Rows from block 2 of a small image colorization model, named by matrix and row number. Rows with one number belong to one channel. Each number is 50 + 10 x the weight over its row's rms, rounded and kept within 0 to 99. All counts start at 0.
After each channel's rows are labels from the 100 images, of 14848, where the channel reaches its highest value: "responds to" is what is common among them. Only what is clearly more common there than usual is listed. The data: capsule endoscopy frames (Kvasir-Capsule). In brackets: how many of the 100.
# convs0: first 3x3 conv (model.enc.1.0.convs.0.weight, 128x128x3x3, each kernel summed), inputs 0-127
# convs1: second 3x3 conv (model.enc.1.0.convs.1.weight, 128x128x3x3, transposed, each kernel summed), outputs 0-127

convs0.42:29 52 56 74 39 67 53 53 59 43 42 60 46 43 48 39 62 33 45 58 41 53 48 36 51 40 48 48 50 41 53 42 52 51 37 54 53 55 50 39 36 50 48 67 51 50 51 44 47 60 66 53 50 47 40 52 33 45 28 57 38 54 45 59 51 48 38 41 52 38 69 55 38 50 49 56 53 59 63 46 54 67 84 72 56 70 68 50 56 62 43 57 65 48 45 47 46 46 39 49 69 48 48 29 35 55 42 58 51 35 45 40 51 42 44 58 45 50 48 49 49 52 65 65 37 36 37 49
convs1.42:57 58 49 43 62 34 52 73 39 57 54 49 52 62 38 56 39 40 48 39 55 59 25 66 50 54 42 67 55 59 46 24 41 55 36 61 32 44 49 48 27 45 57 33 51 59 63 56 47 36 34 53 55 52 59 50 50 53 48 46 70 58 61 53 56 41 58 51 35 56 58 47 63 55 52 48 49 65 42 35 41 40 61 59 53 45 48 45 58 76 45 37 31 50 56 66 59 50 54 47 30 46 62 57 58 54 55 45 38 56 50 54 64 60 51 39 57 53 31 53 43 63 49 43 46 55 47 56
responds to: finding: ileocecal valve (25)

convs0.111:49 32 52 50 59 68 29 59 43 42 57 50 45 53 42 57 40 48 73 47 53 52 31 45 49 50 39 39 53 59 48 44 37 51 49 64 54 34 60 63 51 68 61 39 39 38 51 50 49 53 66 60 39 74 46 52 48 59 67 47 44 53 46 45 52 53 64 63 38 43 43 59 60 43 47 47 63 49 57 63 34 53 49 57 61 50 67 52 36 50 50 41 47 32 54 45 43 39 42 50 48 43 60 48 60 75 54 59 52 17 56 42 63 43 37 42 60 39 53 45 39 63 54 38 57 45 68 47
convs1.111:60 56 44 61 51 46 60 63 42 56 51 45 55 59 39 44 45 52 41 49 54 38 47 38 55 61 63 59 45 47 47 58 45 34 46 38 45 62 43 56 61 45 52 66 54 47 46 39 41 44 38 59 56 60 55 73 52 50 28 55 54 71 55 69 59 49 31 55 58 53 38 54 75 47 37 54 51 53 43 39 46 47 45 45 54 34 44 39 50 39 51 60 53 39 54 37 49 44 44 48 32 57 46 49 50 40 48 34 40 81 49 33 44 52 46 49 57 51 28 36 51 37 49 38 48 54 17 42
responds to: finding: ileocecal valve (33)

convs0.87:49 28 44 42 40 41 42 47 43 65 30 60 41 46 43 45 61 55 62 39 57 44 45 24 47 34 35 44 28 44 54 38 42 57 42 65 57 47 51 56 48 53 58 63 32 44 48 55 64 47 67 73 52 57 37 62 55 48 46 46 45 51 55 46 56 56 46 71 52 54 58 81 47 64 57 49 47 63 53 46 46 54 43 50 52 43 78 52 56 44 61 50 48 52 65 54 51 34 42 38 31 59 74 44 52 50 35 54 50 43 54 42 51 59 47 58 55 39 52 55 51 48 58 43 45 44 36 51
convs1.87:58 56 69 56 50 53 70 50 35 52 64 58 51 69 60 42 55 60 31 54 56 65 61 66 55 68 67 64 55 47 58 61 40 58 46 33 47 53 56 46 49 57 40 48 59 49 41 53 45 52 40 48 62 43 49 41 51 53 49 48 68 46 54 60 53 32 66 59 60 51 45 36 46 50 67 50 56 46 41 44 52 57 42 48 31 44 37 59 41 40 61 66 52 54 33 58 56 35 58 54 47 40 50 53 64 60 65 36 65 80 56 53 55 47 44 51 38 50 62 56 47 58 61 57 59 50 51 77
responds to: finding: ileocecal valve (34)

convs0.43:71 64 53 41 54 35 55 43 44 42 33 55 47 53 48 67 39 40 45 52 37 40 46 52 57 67 54 64 31 50 50 50 64 36 61 42 49 49 55 70 41 47 39 43 37 47 48 56 48 57 41 46 37 29 44 59 45 46 50 37 71 52 54 46 52 44 51 47 66 42 50 68 49 58 42 22 51 55 65 35 47 51 38 79 55 68 39 45 51 66 52 58 53 48 41 42 45 56 56 54 46 45 49 63 55 32 54 57 52 36 51 42 57 43 60 40 58 53 33 59 42 65 52 62 62 50 52 59
convs1.43:51 50 45 58 44 49 42 35 51 54 55 48 42 50 53 65 54 45 37 44 56 57 47 50 44 44 34 36 36 38 32 46 48 41 53 58 60 39 22 27 53 54 55 37 52 44 46 32 46 28 49 40 49 43 46 36 74 52 41 36 25 52 51 57 46 52 53 59 50 60 56 44 34 63 47 57 32 46 61 62 53 37 45 46 64 52 51 44 58 48 40 53 42 56 52 55 45 49 42 61 46 55 53 39 29 59 31 59 46 49 41 58 48 42 39 50 43 37 52 32 33 53 43 30 24 56 56 45
responds to: finding: pylorus (25)

convs0.56:51 49 44 58 52 67 67 52 47 54 64 57 56 47 56 62 50 53 69 41 59 57 52 51 55 56 62 42 60 50 48 38 67 50 50 62 58 41 43 69 54 63 46 48 62 64 50 52 45 52 57 43 47 49 63 58 42 43 32 75 57 49 53 53 63 49 52 33 48 46 33 31 47 63 53 14 57 47 47 44 64 69 50 66 40 55 62 53 39 60 47 53 54 55 49 51 41 32 48 37 37 48 36 55 43 42 51 44 55 27 42 47 42 43 39 42 39 31 41 36 50 43 45 56 44 44 45 30
convs1.56:54 38 64 49 45 44 32 39 50 48 62 42 46 43 45 26 41 44 34 49 38 32 55 51 30 59 48 75 40 40 57 46 44 48 55 36 46 47 63 46 36 34 51 56 40 45 62 53 56 51 39 57 23 46 46 47 54 38 61 35 58 56 57 52 43 47 45 56 51 48 62 41 44 59 31 68 54 55 46 48 53 31 44 49 56 47 49 42 64 56 44 48 39 48 60 55 63 61 55 63 63 40 63 57 33 58 24 53 55 58 49 68 52 51 61 40 50 64 50 45 41 37 47 42 72 48 49 48
responds to: finding: ileocecal valve (54)

convs0.12:66 41 55 46 52 48 54 45 60 52 35 61 53 46 46 53 38 44 42 40 55 55 50 37 51 53 46 44 54 69 56 36 49 42 60 49 57 54 51 49 50 57 54 52 64 56 49 72 50 63 56 49 60 72 39 40 42 54 43 49 43 59 33 56 45 71 50 57 47 50 68 33 44 45 40 64 60 34 46 47 66 54 55 68 44 46 31 50 31 69 47 56 55 64 58 58 48 52 56 55 37 45 43 54 36 53 47 46 48 10 54 38 62 48 50 47 55 42 51 32 42 54 45 28 67 53 35 48
convs1.12:37 48 41 56 44 57 40 44 51 41 59 42 41 47 49 54 52 48 44 44 37 50 55 53 41 32 45 31 48 28 42 50 53 43 52 35 46 50 57 49 62 61 46 51 41 49 48 36 37 47 45 51 39 54 52 55 39 57 38 39 51 58 52 44 57 31 53 41 56 35 28 40 35 51 68 50 40 40 56 60 27 41 48 42 66 46 64 54 59 40 65 36 51 46 52 60 53 55 34 25 63 43 40 40 40 31 68 48 37 27 44 61 46 43 53 43 43 45 46 61 50 45 40 47 47 55 71 28
responds to: finding: ileocecal valve (39)

convs0.100:70 63 63 39 42 51 57 54 36 48 66 55 41 46 22 30 37 53 62 26 49 42 61 52 41 54 45 44 46 64 47 67 27 52 65 42 56 54 52 54 44 45 49 55 48 46 50 51 48 20 48 42 47 48 60 38 49 51 65 53 48 37 56 59 46 52 60 50 43 71 44 46 47 43 71 52 46 50 55 63 47 55 55 71 63 56 55 52 32 43 52 47 43 44 47 52 55 45 53 46 53 36 41 56 45 38 39 45 54 41 69 35 38 57 47 46 40 53 49 62 59 57 57 65 71 56 54 49
convs1.100:50 53 53 52 49 39 36 48 52 47 55 59 45 36 40 45 62 54 43 52 62 52 47 38 34 55 54 49 38 59 60 51 64 52 57 58 46 64 56 54 50 54 38 32 33 57 54 36 64 53 61 73 68 47 54 53 45 45 50 49 51 67 46 36 54 56 42 48 49 63 56 36 73 33 39 70 39 46 60 57 43 52 47 50 52 43 71 53 37 63 46 48 57 64 49 52 55 68 47 75 41 43 43 36 38 50 46 42 38 55 31 46 49 50 50 38 54 65 48 34 32 62 33 51 30 61 51 51
responds to: finding: ileocecal valve (29)

convs0.73:64 50 56 57 56 39 54 60 69 64 54 67 64 49 61 43 63 57 47 54 67 59 43 53 62 30 54 62 55 65 46 56 46 38 48 50 59 45 55 28 46 46 46 40 54 70 62 42 50 51 64 44 51 36 44 44 41 48 41 55 44 66 59 32 37 42 53 53 59 51 53 33 48 54 66 29 58 48 51 50 38 56 34 53 59 52 71 41 43 35 34 34 61 58 49 39 36 59 34 47 47 49 58 41 41 45 60 51 35 48 46 51 40 45 52 59 55 44 52 67 37 49 34 43 40 33 60 43
convs1.73:40 41 57 62 50 69 51 58 39 42 44 43 40 49 53 57 53 64 62 49 41 52 36 49 29 53 42 38 44 46 48 29 56 62 44 54 41 48 32 46 58 60 66 59 43 43 48 47 57 52 35 58 56 67 42 55 47 44 47 61 52 42 36 55 63 36 50 68 50 44 53 54 51 54 38 66 53 61 67 52 68 47 69 58 39 65 38 78 55 56 36 56 51 56 57 62 56 57 59 51 46 48 53 47 68 56 41 48 75 65 47 60 58 50 42 44 56 53 57 41 68 64 66 51 49 67 60 48
responds to: finding: ileocecal valve (31)

convs0.34:23 56 50 45 54 41 55 58 43 54 57 55 50 36 36 53 46 45 33 76 44 56 42 43 50 47 60 48 42 37 61 32 64 59 46 47 43 33 52 65 56 47 63 45 39 49 51 31 48 44 41 43 58 57 65 55 55 43 34 60 41 48 59 58 40 63 60 55 42 54 52 30 70 57 64 42 74 51 53 61 34 54 36 54 50 67 45 58 39 48 37 72 58 45 52 56 43 56 61 47 53 50 49 44 51 45 55 49 46 41 32 49 35 48 41 73 46 31 56 43 45 45 42 53 48 48 67 49
convs1.34:62 33 65 38 45 55 61 43 55 47 36 50 69 35 55 50 56 39 59 35 54 36 44 36 59 62 44 61 47 44 43 51 58 61 40 57 54 62 64 50 38 50 37 62 39 56 55 54 48 65 45 64 55 37 47 54 48 53 40 47 45 43 46 60 61 64 53 46 69 42 55 52 42 44 43 52 52 51 43 52 62 46 66 58 56 28 61 19 51 58 46 34 35 46 41 30 57 71 44 55 67 58 51 60 43 60 51 69 27 40 47 49 59 43 58 34 53 58 51 36 57 50 52 47 41 46 39 55
responds to: finding: ileocecal valve (31)

convs0.65:62 45 48 56 54 57 40 67 59 60 59 48 52 58 18 52 34 58 53 55 41 44 50 48 44 46 44 51 37 47 54 62 65 62 75 55 53 48 42 53 42 39 45 50 52 51 52 43 49 49 43 53 56 69 34 60 57 56 28 60 51 35 66 61 46 42 46 55 72 46 29 59 36 60 41 61 45 41 52 36 42 60 53 52 61 45 65 42 25 27 57 49 48 49 44 68 48 64 57 45 55 53 46 28 32 43 46 46 39 56 50 34 47 64 41 48 52 52 42 46 44 52 40 61 51 41 46 51
convs1.65:61 49 55 41 61 50 57 52 60 51 48 49 57 45 55 38 52 44 48 50 36 44 48 37 48 49 52 44 55 55 49 47 53 60 52 51 50 49 72 33 49 56 45 40 45 57 29 58 57 63 60 50 52 29 48 33 52 52 76 35 55 60 48 31 49 46 53 60 38 27 52 33 78 53 40 36 53 54 49 55 54 53 42 42 48 60 52 66 76 51 65 57 65 56 57 34 70 47 48 45 38 37 44 65 67 58 52 52 40 66 48 66 66 49 65 45 49 38 49 61 54 56 60 37 46 55 51 56
responds to: finding: ileocecal valve (27)

convs0.28:60 42 46 57 54 35 40 52 51 62 51 69 57 48 48 57 48 55 50 39 54 53 50 67 53 72 46 47 35 54 65 52 52 39 65 48 50 30 47 76 52 33 35 47 39 47 51 40 45 63 35 42 43 57 49 53 42 47 41 50 62 42 50 52 46 47 45 51 39 44 32 27 63 60 50 60 53 45 53 51 48 40 47 24 71 44 52 49 47 36 51 45 56 48 63 53 51 42 55 70 59 56 61 41 59 24 42 50 54 29 58 36 59 39 63 40 56 44 50 57 59 54 56 61 61 49 33 64
convs1.28:37 54 72 44 49 69 55 49 46 48 59 50 38 39 54 61 51 46 57 62 63 53 62 54 52 41 44 37 53 58 36 44 56 67 33 29 56 52 30 53 52 45 41 51 55 64 52 67 73 44 60 47 44 40 31 50 46 44 42 53 26 47 70 52 56 51 56 34 56 63 66 64 58 44 47 46 61 54 46 69 60 61 48 64 40 70 37 53 34 62 36 51 56 44 44 49 33 58 46 56 40 52 55 55 43 59 68 43 56 52 53 47 40 58 59 46 52 64 49 40 35 54 47 47 41 52 44 41
responds to: finding: pylorus (26)

convs0.95:55 53 47 57 44 69 74 47 30 55 56 48 36 49 51 50 42 47 42 45 44 50 43 65 38 64 64 50 34 49 46 58 69 31 50 41 49 46 47 41 46 38 45 40 51 55 49 55 46 35 49 50 37 51 53 53 60 42 66 57 37 42 60 51 62 49 43 59 53 62 37 56 51 45 40 29 42 47 62 65 63 63 45 26 43 45 47 46 39 45 46 45 43 53 50 46 49 52 41 61 65 44 52 41 55 24 54 48 53 59 52 63 31 58 59 67 39 52 50 40 66 49 49 71 28 61 71 40
convs1.95:52 68 60 45 36 44 48 53 57 42 52 32 47 31 55 59 45 49 60 40 49 45 45 59 61 39 39 64 41 58 40 59 49 59 43 37 50 62 54 58 46 49 44 58 39 51 65 57 57 49 52 47 52 47 28 31 39 32 33 50 57 51 42 50 75 55 58 56 43 58 80 41 37 46 51 68 48 35 40 33 38 34 52 66 69 37 61 42 50 61 53 50 62 53 52 49 43 34 38 38 56 38 45 51 64 52 67 53 48 40 51 37 43 50 64 56 43 50 45 42 36 53 46 37 41 41 48 59
responds to: finding: ileocecal valve (36)

convs0.76:33 68 39 58 47 37 33 43 45 45 38 35 40 32 51 49 45 43 50 49 34 60 41 52 44 39 36 44 52 41 38 46 50 44 29 48 48 37 45 34 47 49 64 46 37 58 48 42 44 39 55 52 51 54 50 42 62 46 52 38 39 54 50 65 60 45 65 61 49 51 66 71 57 65 54 75 58 58 44 49 41 67 41 53 55 53 54 54 60 45 45 56 58 42 47 40 54 51 40 50 49 52 63 54 51 59 56 59 58 90 36 42 51 58 41 58 31 47 48 42 70 45 61 39 44 48 56 56
convs1.76:47 30 40 47 55 41 56 54 41 57 63 37 50 40 43 41 55 44 31 51 57 45 50 50 39 46 50 47 53 48 63 61 47 31 55 30 52 48 59 56 69 65 53 52 44 41 56 43 41 58 57 33 47 55 61 62 51 49 46 46 63 62 62 38 47 46 55 41 43 63 68 32 42 25 61 43 43 39 55 58 56 27 46 34 57 55 68 41 73 43 65 49 46 54 46 34 59 41 43 44 74 58 50 33 47 58 54 40 56 50 58 39 50 59 52 52 53 51 55 66 34 43 43 60 67 48 60 52
responds to: finding: ileocecal valve (26)

convs0.39:35 52 34 47 55 36 85 58 45 51 51 47 50 62 65 58 58 50 45 43 43 43 46 58 40 47 52 46 59 50 52 49 59 37 72 61 67 65 54 42 39 47 28 56 87 63 42 63 63 42 62 54 63 67 57 56 64 54 64 48 51 45 63 50 39 38 50 50 45 37 48 44 45 59 56 50 51 36 51 58 58 54 41 51 35 49 48 45 37 40 51 50 32 50 38 54 44 53 42 39 39 40 41 50 47 50 49 38 42 61 45 48 41 62 48 41 39 35 50 46 35 51 34 34 47 54 54 48
convs1.39:53 49 49 56 43 51 34 58 54 55 57 45 52 43 52 39 45 56 41 53 63 44 51 45 55 38 45 55 52 47 40 45 40 58 37 48 25 36 51 36 51 44 46 51 45 45 66 47 25 50 45 28 52 46 32 39 36 53 57 60 42 59 60 51 50 60 46 40 57 50 66 30 74 46 29 42 56 54 58 40 50 45 43 51 80 51 55 59 57 47 44 51 65 53 63 44 45 46 65 57 56 61 50 47 36 55 73 47 36 38 38 56 60 57 50 65 59 62 27 43 33 60 39 53 54 47 46 54
responds to: finding: ileocecal valve (32)

convs0.88:49 54 43 57 44 41 59 52 61 54 54 66 59 49 48 43 52 63 59 48 51 47 52 49 59 53 54 53 35 43 51 45 52 49 67 57 47 61 55 57 43 57 39 50 60 42 47 51 44 47 53 41 66 42 30 55 68 45 65 44 30 64 43 67 60 57 47 46 53 42 38 52 34 46 47 60 39 63 68 43 43 60 45 46 56 47 59 41 38 30 40 50 48 36 56 51 35 43 44 43 29 47 44 36 38 44 41 40 61 58 43 62 50 48 40 55 58 44 25 35 74 38 53 82 45 52 71 39
convs1.88:53 71 52 56 51 39 50 61 44 51 65 44 49 51 59 45 61 44 51 53 43 52 50 49 43 44 37 52 34 49 45 74 44 48 59 44 47 56 32 41 54 71 45 58 50 48 46 51 47 51 47 38 52 47 47 30 57 39 34 52 66 29 66 61 62 35 45 67 49 49 43 53 58 64 51 45 47 61 50 59 55 33 42 57 59 69 62 45 50 57 45 62 71 49 41 48 60 58 52 65 82 41 57 57 54 45 68 48 40 46 47 37 44 44 51 49 44 49 76 57 52 34 50 38 56 54 33 64
responds to: finding: ileocecal valve (32)