Rows from block 2 of a small image colorization model, named by matrix and row number. Rows with one number belong to one channel. Each number is 500 + 50 x the weight over its row's rms, rounded and kept within 0 to 999. All counts start at 0. Numbers have three digits each.
Before each channel's rows are labels from the 100 images, of 14848, where the channel reaches its highest value: "peak at" is the part of the image that holds the peak. Only what is clearly more common there than usual is listed. The data: capsule endoscopy frames (Kvasir-Capsule). In brackets: how many of the 100, against the usual share in percent.
# convs0: first 3x3 conv (model.enc.1.0.convs.0.weight, 128x128x3x3, each kernel summed), inputs 0-127
# convs1: second 3x3 conv (model.enc.1.0.convs.1.weight, 128x128x3x3, transposed, each kernel summed), outputs 0-127

peak at: top right (31 vs 11.1)
convs0.113:462478506488536593488482522524404522541488507469498469651436467492506431523540523471515510475544379491453497516495483493465512590526428435464445569529551526506509547414519519477489501459444481468494433533516543583541638527437448551493456508404655503542496456549613547533505520599519525487463403477522500425484469518594466475492422505429539558517515466468450461500517535562409427479508
convs1.113:500458525492517482464576549512689455540510498411507628509546500449520475430522499606551501537452494434455490481515563481481459356467516491400549452491512521503500480495518462495474501503479568504512516494463530438634502614467601398549560497494480527451506462530467485543502498442475503533462628469496486456521546545415507469515536520506513493504539493603509583529564547547592485509440

peak at: bottom right (35 vs 11.1)
convs0.19:600521414437505491496442521600506527461492523526528536461450490446512502506490446437520460551585534478568451494436448502424431480484432506494507400659427474535529405584505546514478502414464474471474498442464536486429485523527494451468512517537474465480502492575415473619496423461518482483548586490481569446520599447456508461510459573555568547577467535474458581570555448503493565411513
convs1.19:476472529489489492512515471524510509485575487494452575486500537535477504537510452507471534466435460494547525484517480539558461529419468453480405531402544458438524470451558470478485510610587550588543539599572496488537493473436500501529473563595568504569471432391529549437557535615409599556555535539506429593501419562558472543526467506534439440502588495567538427456567546533500454553421

peak at: bottom right (39 vs 11.1)
convs0.93:576557452473531473490454524518531516580511484554465468490500516530487563504541479521497517495427517470534508569436476488496481592507471627419515458559618539536437564473457532511575511484513477492595559526406544408480465425517407455504499530412502510381482408547551428481521496581567590495509565552489526492397408442409417527453545468462460510538510475424470502485530420487543457549453
convs1.93:500402577563485598465489494523440472539459531418560545563425489458491534475467514577504563410491439607502531354565493476455497498426537466523475544512386478487508547538557430478442455475481442417447467471521514561493549537598498428497483469520446481573371557467422511552446428517519477438522540456543452461493583567484532534503506562510478514456569444515538543517522470596506485511559

peak at: bottom right (31 vs 11.1)
convs0.98:479463474429538482504472552480461523510522444443550513622521497527522436495502475476568428518336552506581553531516527562575593505503492469580526505547500524561460380585496498503536463351499456433481394513469548396505542517489622499490483533461477474579586435507541450520473495501483547526552446483460474496510439395409531547500478452497579497524467479535519517545512551530567526529456
convs1.98:530527490492515467464455483485528522444470528471477471454465565503497468411473556522548595591536456590456468542531481535487497449445538435553519532491549456531478476535501550531487609440453435559537610435523429593501550505544413529549547540472468613464435547500469507501506495529569551457497416537576430608424546651619453531538406501507530567537462516500425503490461525490477538492538

peak at: bottom right (29 vs 11.1)
convs0.72:510498439444532439459532514457449538443509445433456528456425505507483460511418434507566454444480449441531465487512533505512506547596563493499499406507540439559569512431531456519593459489519433517645566528538498434474462505664521517507514516585543540440434500542512458594555606522414475483518533449484475423535636476501522510447522558470463519511509479444481423531513389509524481490543
convs1.72:448422619516553510513484485536492455585449504473534475493510479475510544514551529521524500592538499572489603451523474469466450491504543500484523460544429552483534440557395508516461561525508485538401428452493421580434410521471443466415486420520512428525449526543552541421544480466498512465424453515513508450548379568524452488519543503512525499568522453600455664495471560544557426424515

peak at: bottom left (45 vs 11.1)
convs0.51:548476527465510482489476496575406547478543530488506598504431485518439584446448460499458505424506395542518455463568493420480432565468477501551451442547513459589561446442531519514465544445437472576455572502418505488502475426559493478444497472500414543467449594511526570567546487450552531470494516436446543515454643538449541541583581410489545433590493516509512519373515531447485472495512
convs1.51:481539467439539500522516513531503439495489501533474398474471453415483367472513545439460490512482456487569577475462466536504577451496620487484496505522549460375528477505557417494480407582512513434492526527536519515485457494497477603583449482502483444435541509478388501470530495519460577466552562562489434590557475488590428433482534499504461621521477514469504503629520567539585576458543

peak at: top right (32 vs 11.1)
convs0.68:554444488500506583450694490465518420530462472465487518559515530453495444579585524532481487459482459545501441407480499488549481416526535562526467550515532499541537381471421531435501519582537442563505608494503545468535481465564402462491537523512552514470462539516531535499495477499401427507528518452440452528382587484558626497509527483509550476494443496490550390511485449433492469505543
convs1.68:529471506448564504465425477399508497512559517565544480501492387552501484476453494521451624509471530445519492493522590525563474497545543393500525329491496531446526581493529539523508448507462512469419446548462344522459433496478544458509593404462425444538502517528527444473450471514516508439445438487462569430560464475452491507530486442487491562482446428425422478444518528456597495485503

peak at: top right (38 vs 11.1)
convs0.108:660460380556453482522591464503494372448489528509370616481457516476567363484511499523464467492455484451462454524557435549482566479544534390520468513445514518580503452511492492405571436500447498530487487412512511455527453481522517540520451517488484445564441437491454472572560522493513510601553470494460514473507513508570514447526455460551494492505537532607482497479498542516520609507499
convs1.108:526545594534502428493511539518404506554608411542537496477401570536427586517505547511470488554505513497514511477538609538535467492502568531490570495551471586500534505495469486512482452553522575508477511522451400472484532370461571491456462505464533612523598558506594522432417495451531463454460558498512580472519507562478428568529445537457474523426418531555480488504552465429454548442412

peak at: middle left (30 vs 11.1); bottom right (27 vs 11.1)
convs0.1:553562392464534415494481538514508455524487504401495462498450438475556471469457460463457453509588456469523369482517497540505443481474418598465506443534418440486528517470505492486419466421523513505452515468514498510537560499418528503555483519472427440600510402470480455532611473467583545386493498503503490482532522579511584585494433474473544515556533530534554426449528465582580481429610
convs1.1:561506535534548564520433557494491533520457442575412581460486579530533493523518513392496495494506494538506638547440520490425505560505521523492480602503557557484451457545543402538513432569409528520514552558468572482592496534537543558494485519489591473409545629505526544455473521419514417620495528535518470529488443364525439500508518524480500483458429460485513452555520556477424510536493

peak at: top left (47 vs 11.1); bottom right (29 vs 11.1)
convs0.89:510526514511518515378542430485506431489462452494461494469505473467521564474548543409494478402548550366473477513448463489524478598462522613499463577621393514456452483472542514422545594480521532531465511522511422385551468482511548428529553503475493477516525478490538478520472485496463413446486556515460681469516493506458564451508561526499482532464531494522496461505467456556399579580516
convs1.89:501566543497467475428507553491492478573453487569533401518416524590526527553519387579482477481452500558486489463492525440493476522505488530580520391419564440468502513445460513483538411478514480526486544484420637597475572424514521473514548511514498555543527564567511527535484523539539488541508360477521458395358488519485511567424468463540537465499433507472408445493468509500599485495529

peak at: bottom left (27 vs 11.1)
convs0.48:535439468470437461540503544489588537537485439503565477618441486413549580553450546532507477495481538468511555479496496519482515487447505556530643543535510516497465459458445529545529424413564464386462460519491455518489419434519551425512500468516497394521499582549370452506373536459608517431562494567458576485541544515467537516391486529549476492514479471492546543525542539463493477428455
convs1.48:484458484551565480427458455554501506500434576526520584428519490606578391490487474490497500519461516457543512518407473446470499508505445507500407548474517503477458470595573521506475489480500458500496494559441489538471510477522396569474477470589525652476510436494672499581562473521511514603503530519500416526480437428527515394645489505523554523510481495513527497525443498588514527539526

peak at: bottom right (41 vs 11.1)
convs0.83:433470461492523534457526476532547535495467512521534524450501432559543476448472405479521508431447560433530560452489450556485487470520452586540555520589465489521551442464488482554518588459571428506603490427579474494452452548595481449453513448506481469557491468424482379608515551417508506516536503548548506498538523506493557557485511485593547517438523581500431415623407374510529515528555
convs1.83:482460531455540485504501477472404520587512454468482472488407514493538509580416498524561478621554429506441471522554561414485596546549596492478418446435476445456476518537505513501475434552455505589445505561450486456497470547424532518490501599499523588438539486552498580422497462567469458500566502502503496435482481527496385438537540584481491527575573513414548569467480623444513505488440

peak at: top right (46 vs 11.1)
convs0.26:494485495496546504476536527477402462451524425499509573470409546519514483492442486510407514484490469543444489450592469453482510394486541472514709462459499433554545412486547458478574339582597417525502537500490478523449450499434484480523485511475532538507546530508437465507469474527476492419462535477529453549532505512522577417501428464535515477444568514566435481467513485416422469412490
convs1.26:511558594539459531618544410514529479514573436544461572429471513502403611552567576429550444439563536457482556564472582560568464485640535512487501479531452566501573553556516510447560526460547488529526475450476416498530566410480628483481461476519453537517537520494549413443473497481581535479458494455394565509490528496476465566487485528464460557501496494517522538575505452524524532466493

peak at: bottom left (50 vs 11.1); top left (47 vs 11.1)
convs0.84:553432500464503454525494470489449425464535475535482542448598486466469440472539513496550369501466517521526487460488497457465478524415489443480551499405543510482513458472420525457381574411494569549507496532503552492509482561478399578582559535479485448541552487534536434621562509452467449478550599570512563529524486533534607384478549536524472607447575503535591454540488437498484462514546
convs1.84:530464576438418553429467548465557476438513597521488523489475482625595511501496471452465529520486507449524417527509504508495513479468444541474441498500510494554552508507593508512620496579425454540489540539473440552437549462464594432457489562520472528422481505457527598419525556534571486511490439484471519396476447483464516658585516518507510467560615450484455414522534450465461469505562

peak at: middle left (32 vs 11.1)
convs0.112:616484582418560511470469469500457466483433438534471493541520584443567452490449503489523479499462462589525513564493475509574523447464436609498550602470538534478440425477432513486508613485526545449486604530476469428478489378412513510518499529440555470453495434512502474484631527557438533446549568584522475548472448565523531490557539501478455522603448507526474581444488462567481488445458
convs1.112:478447450577462520467399527491517514442496522414473654480504506538606528528518580545462452495515475593570529452507518561469476623527456490448508439542482617551452466556565486531500477452456519543507424558553470431410562519522432523501420499602495405439470573497507500438458495481540398469538511543519511526514469367465408499507478551529487538474474459510554520549531524507477515568527

peak at: top left (29 vs 11.1)
convs0.5:438563384495464544485491547502508509478508436520495483415410489467509471499427544427449521474592517529512510507436486388365432505502460372443518519595489488432522446513560497500493544543491524540468523535390428508525590533530458474524499560472497518500518487574535562472510433446410616473473565483514519551522472548513520479509519434541615533530591470503478408476549380523535491478541
convs1.5:508580566533444450579562525482523508495540590451398543524610553489491487539563466542480521559484432468569397547404502519448465451541492514478511473504461540618468397413447456444469465498621452411454513505504582460489449503558539490503515503488619484478452440447516461591489486520523554492581474535472501494487527564415564609515411502475505492522490540535500487477560435560509503488431

peak at: bottom right (57 vs 11.1)
convs0.63:486564476501519506455461511434520454472475482434517506535455546557539389452487515421488384494523438563442489577435453538425478494487510485457468456432547461472476468441548572433474417547487432447379531608438522518428507526524602576548526512528533447575508495619596464498447553617504473501488518408541508469505543475427492523524404496481484503568552499490548534554537525553544436496561
convs1.63:583439515550521516532457577545524501565514501464412478458512494547502500543473427571525489500423563487452554480603435545465515506481451487481493548508477620458468501531545505515494525412560515442473437456438424466692508423494377473483487461494527461488397474435428534552457444377466506560520525564493506491484451467538511452466536534462526415469462493513479566501507508411448530405446

peak at: bottom right (40 vs 11.1)
convs0.23:574471521446447486505439486473419468540511468460407597510466493438414398464443472412420468529521459440541521470486517489482486559497565519476578482493473454468566448427455509494492441462509535525505532507464518445452476577607566481483497550512598466524518551606487545463548485509542447553532424442429443543514411517426566444475368517503575593431513559528557562536419524511474524433491
convs1.23:548513497402492493482492487521520520503448487521569561541582577521537558488543487574452436468494430557506492479497513510526527416452519485516428533504474517570447471516491448557478550531426510455592553455563518520542531498342491549584440507553546555505371529377513427562510548443494498534527586605492493553474557440540432522483539539471437495521510499537368547430533491556489614523532

peak at: top centre (27 vs 11.1)
convs0.70:568515560538424356510531544472481529456509503478540531465521556535499576471418482505484418550499340476373514495536536422480419432478483436530506464443559449541543513445484512402497435463543466520480460495490544551580531456488523497460455462494500495551513589483566462369482471528522481556545528507499570537486406532413506486529626572537525524550544504569519453517587491521495543508564
convs1.70:504525568450542594485419518483467521493549464499458483521591414564488514513533558498494483443429509450552469515514487551485580573548448511490529597453474516473418488568496567528552546577487553502465482519555484521365479573502504463466473458461516441517553461489349489536519476471496436442497414499521481427487555453516536575543513379468381418517502466465617572580533490493565516444453

peak at: bottom left (27 vs 11.1)
convs0.118:508478500557549467534559515452521530508502474549534585653479534500572421558428516547526468463448506477550475583550520556545518502519465500517495558439494498571462522536558513520513492501504392488508492500457429520307503488569507485511564453521502574632521639418459444458510473405500476495470546477478495467469536483470541566490543466482451501424515492521450427510470368413476472523474
convs1.118:471409491541450532455480501477550452487626554449538440441497570544531580487427498403567513497559456469424461435501501578504490427446434461518443468482493440476493531489466526491477527574492497549427466478554481585428449508551488550445529459504543439377485499572585432417452421618525438451496479547587482558504496518578492503564501461479528481508519546448560452521543566591480538476586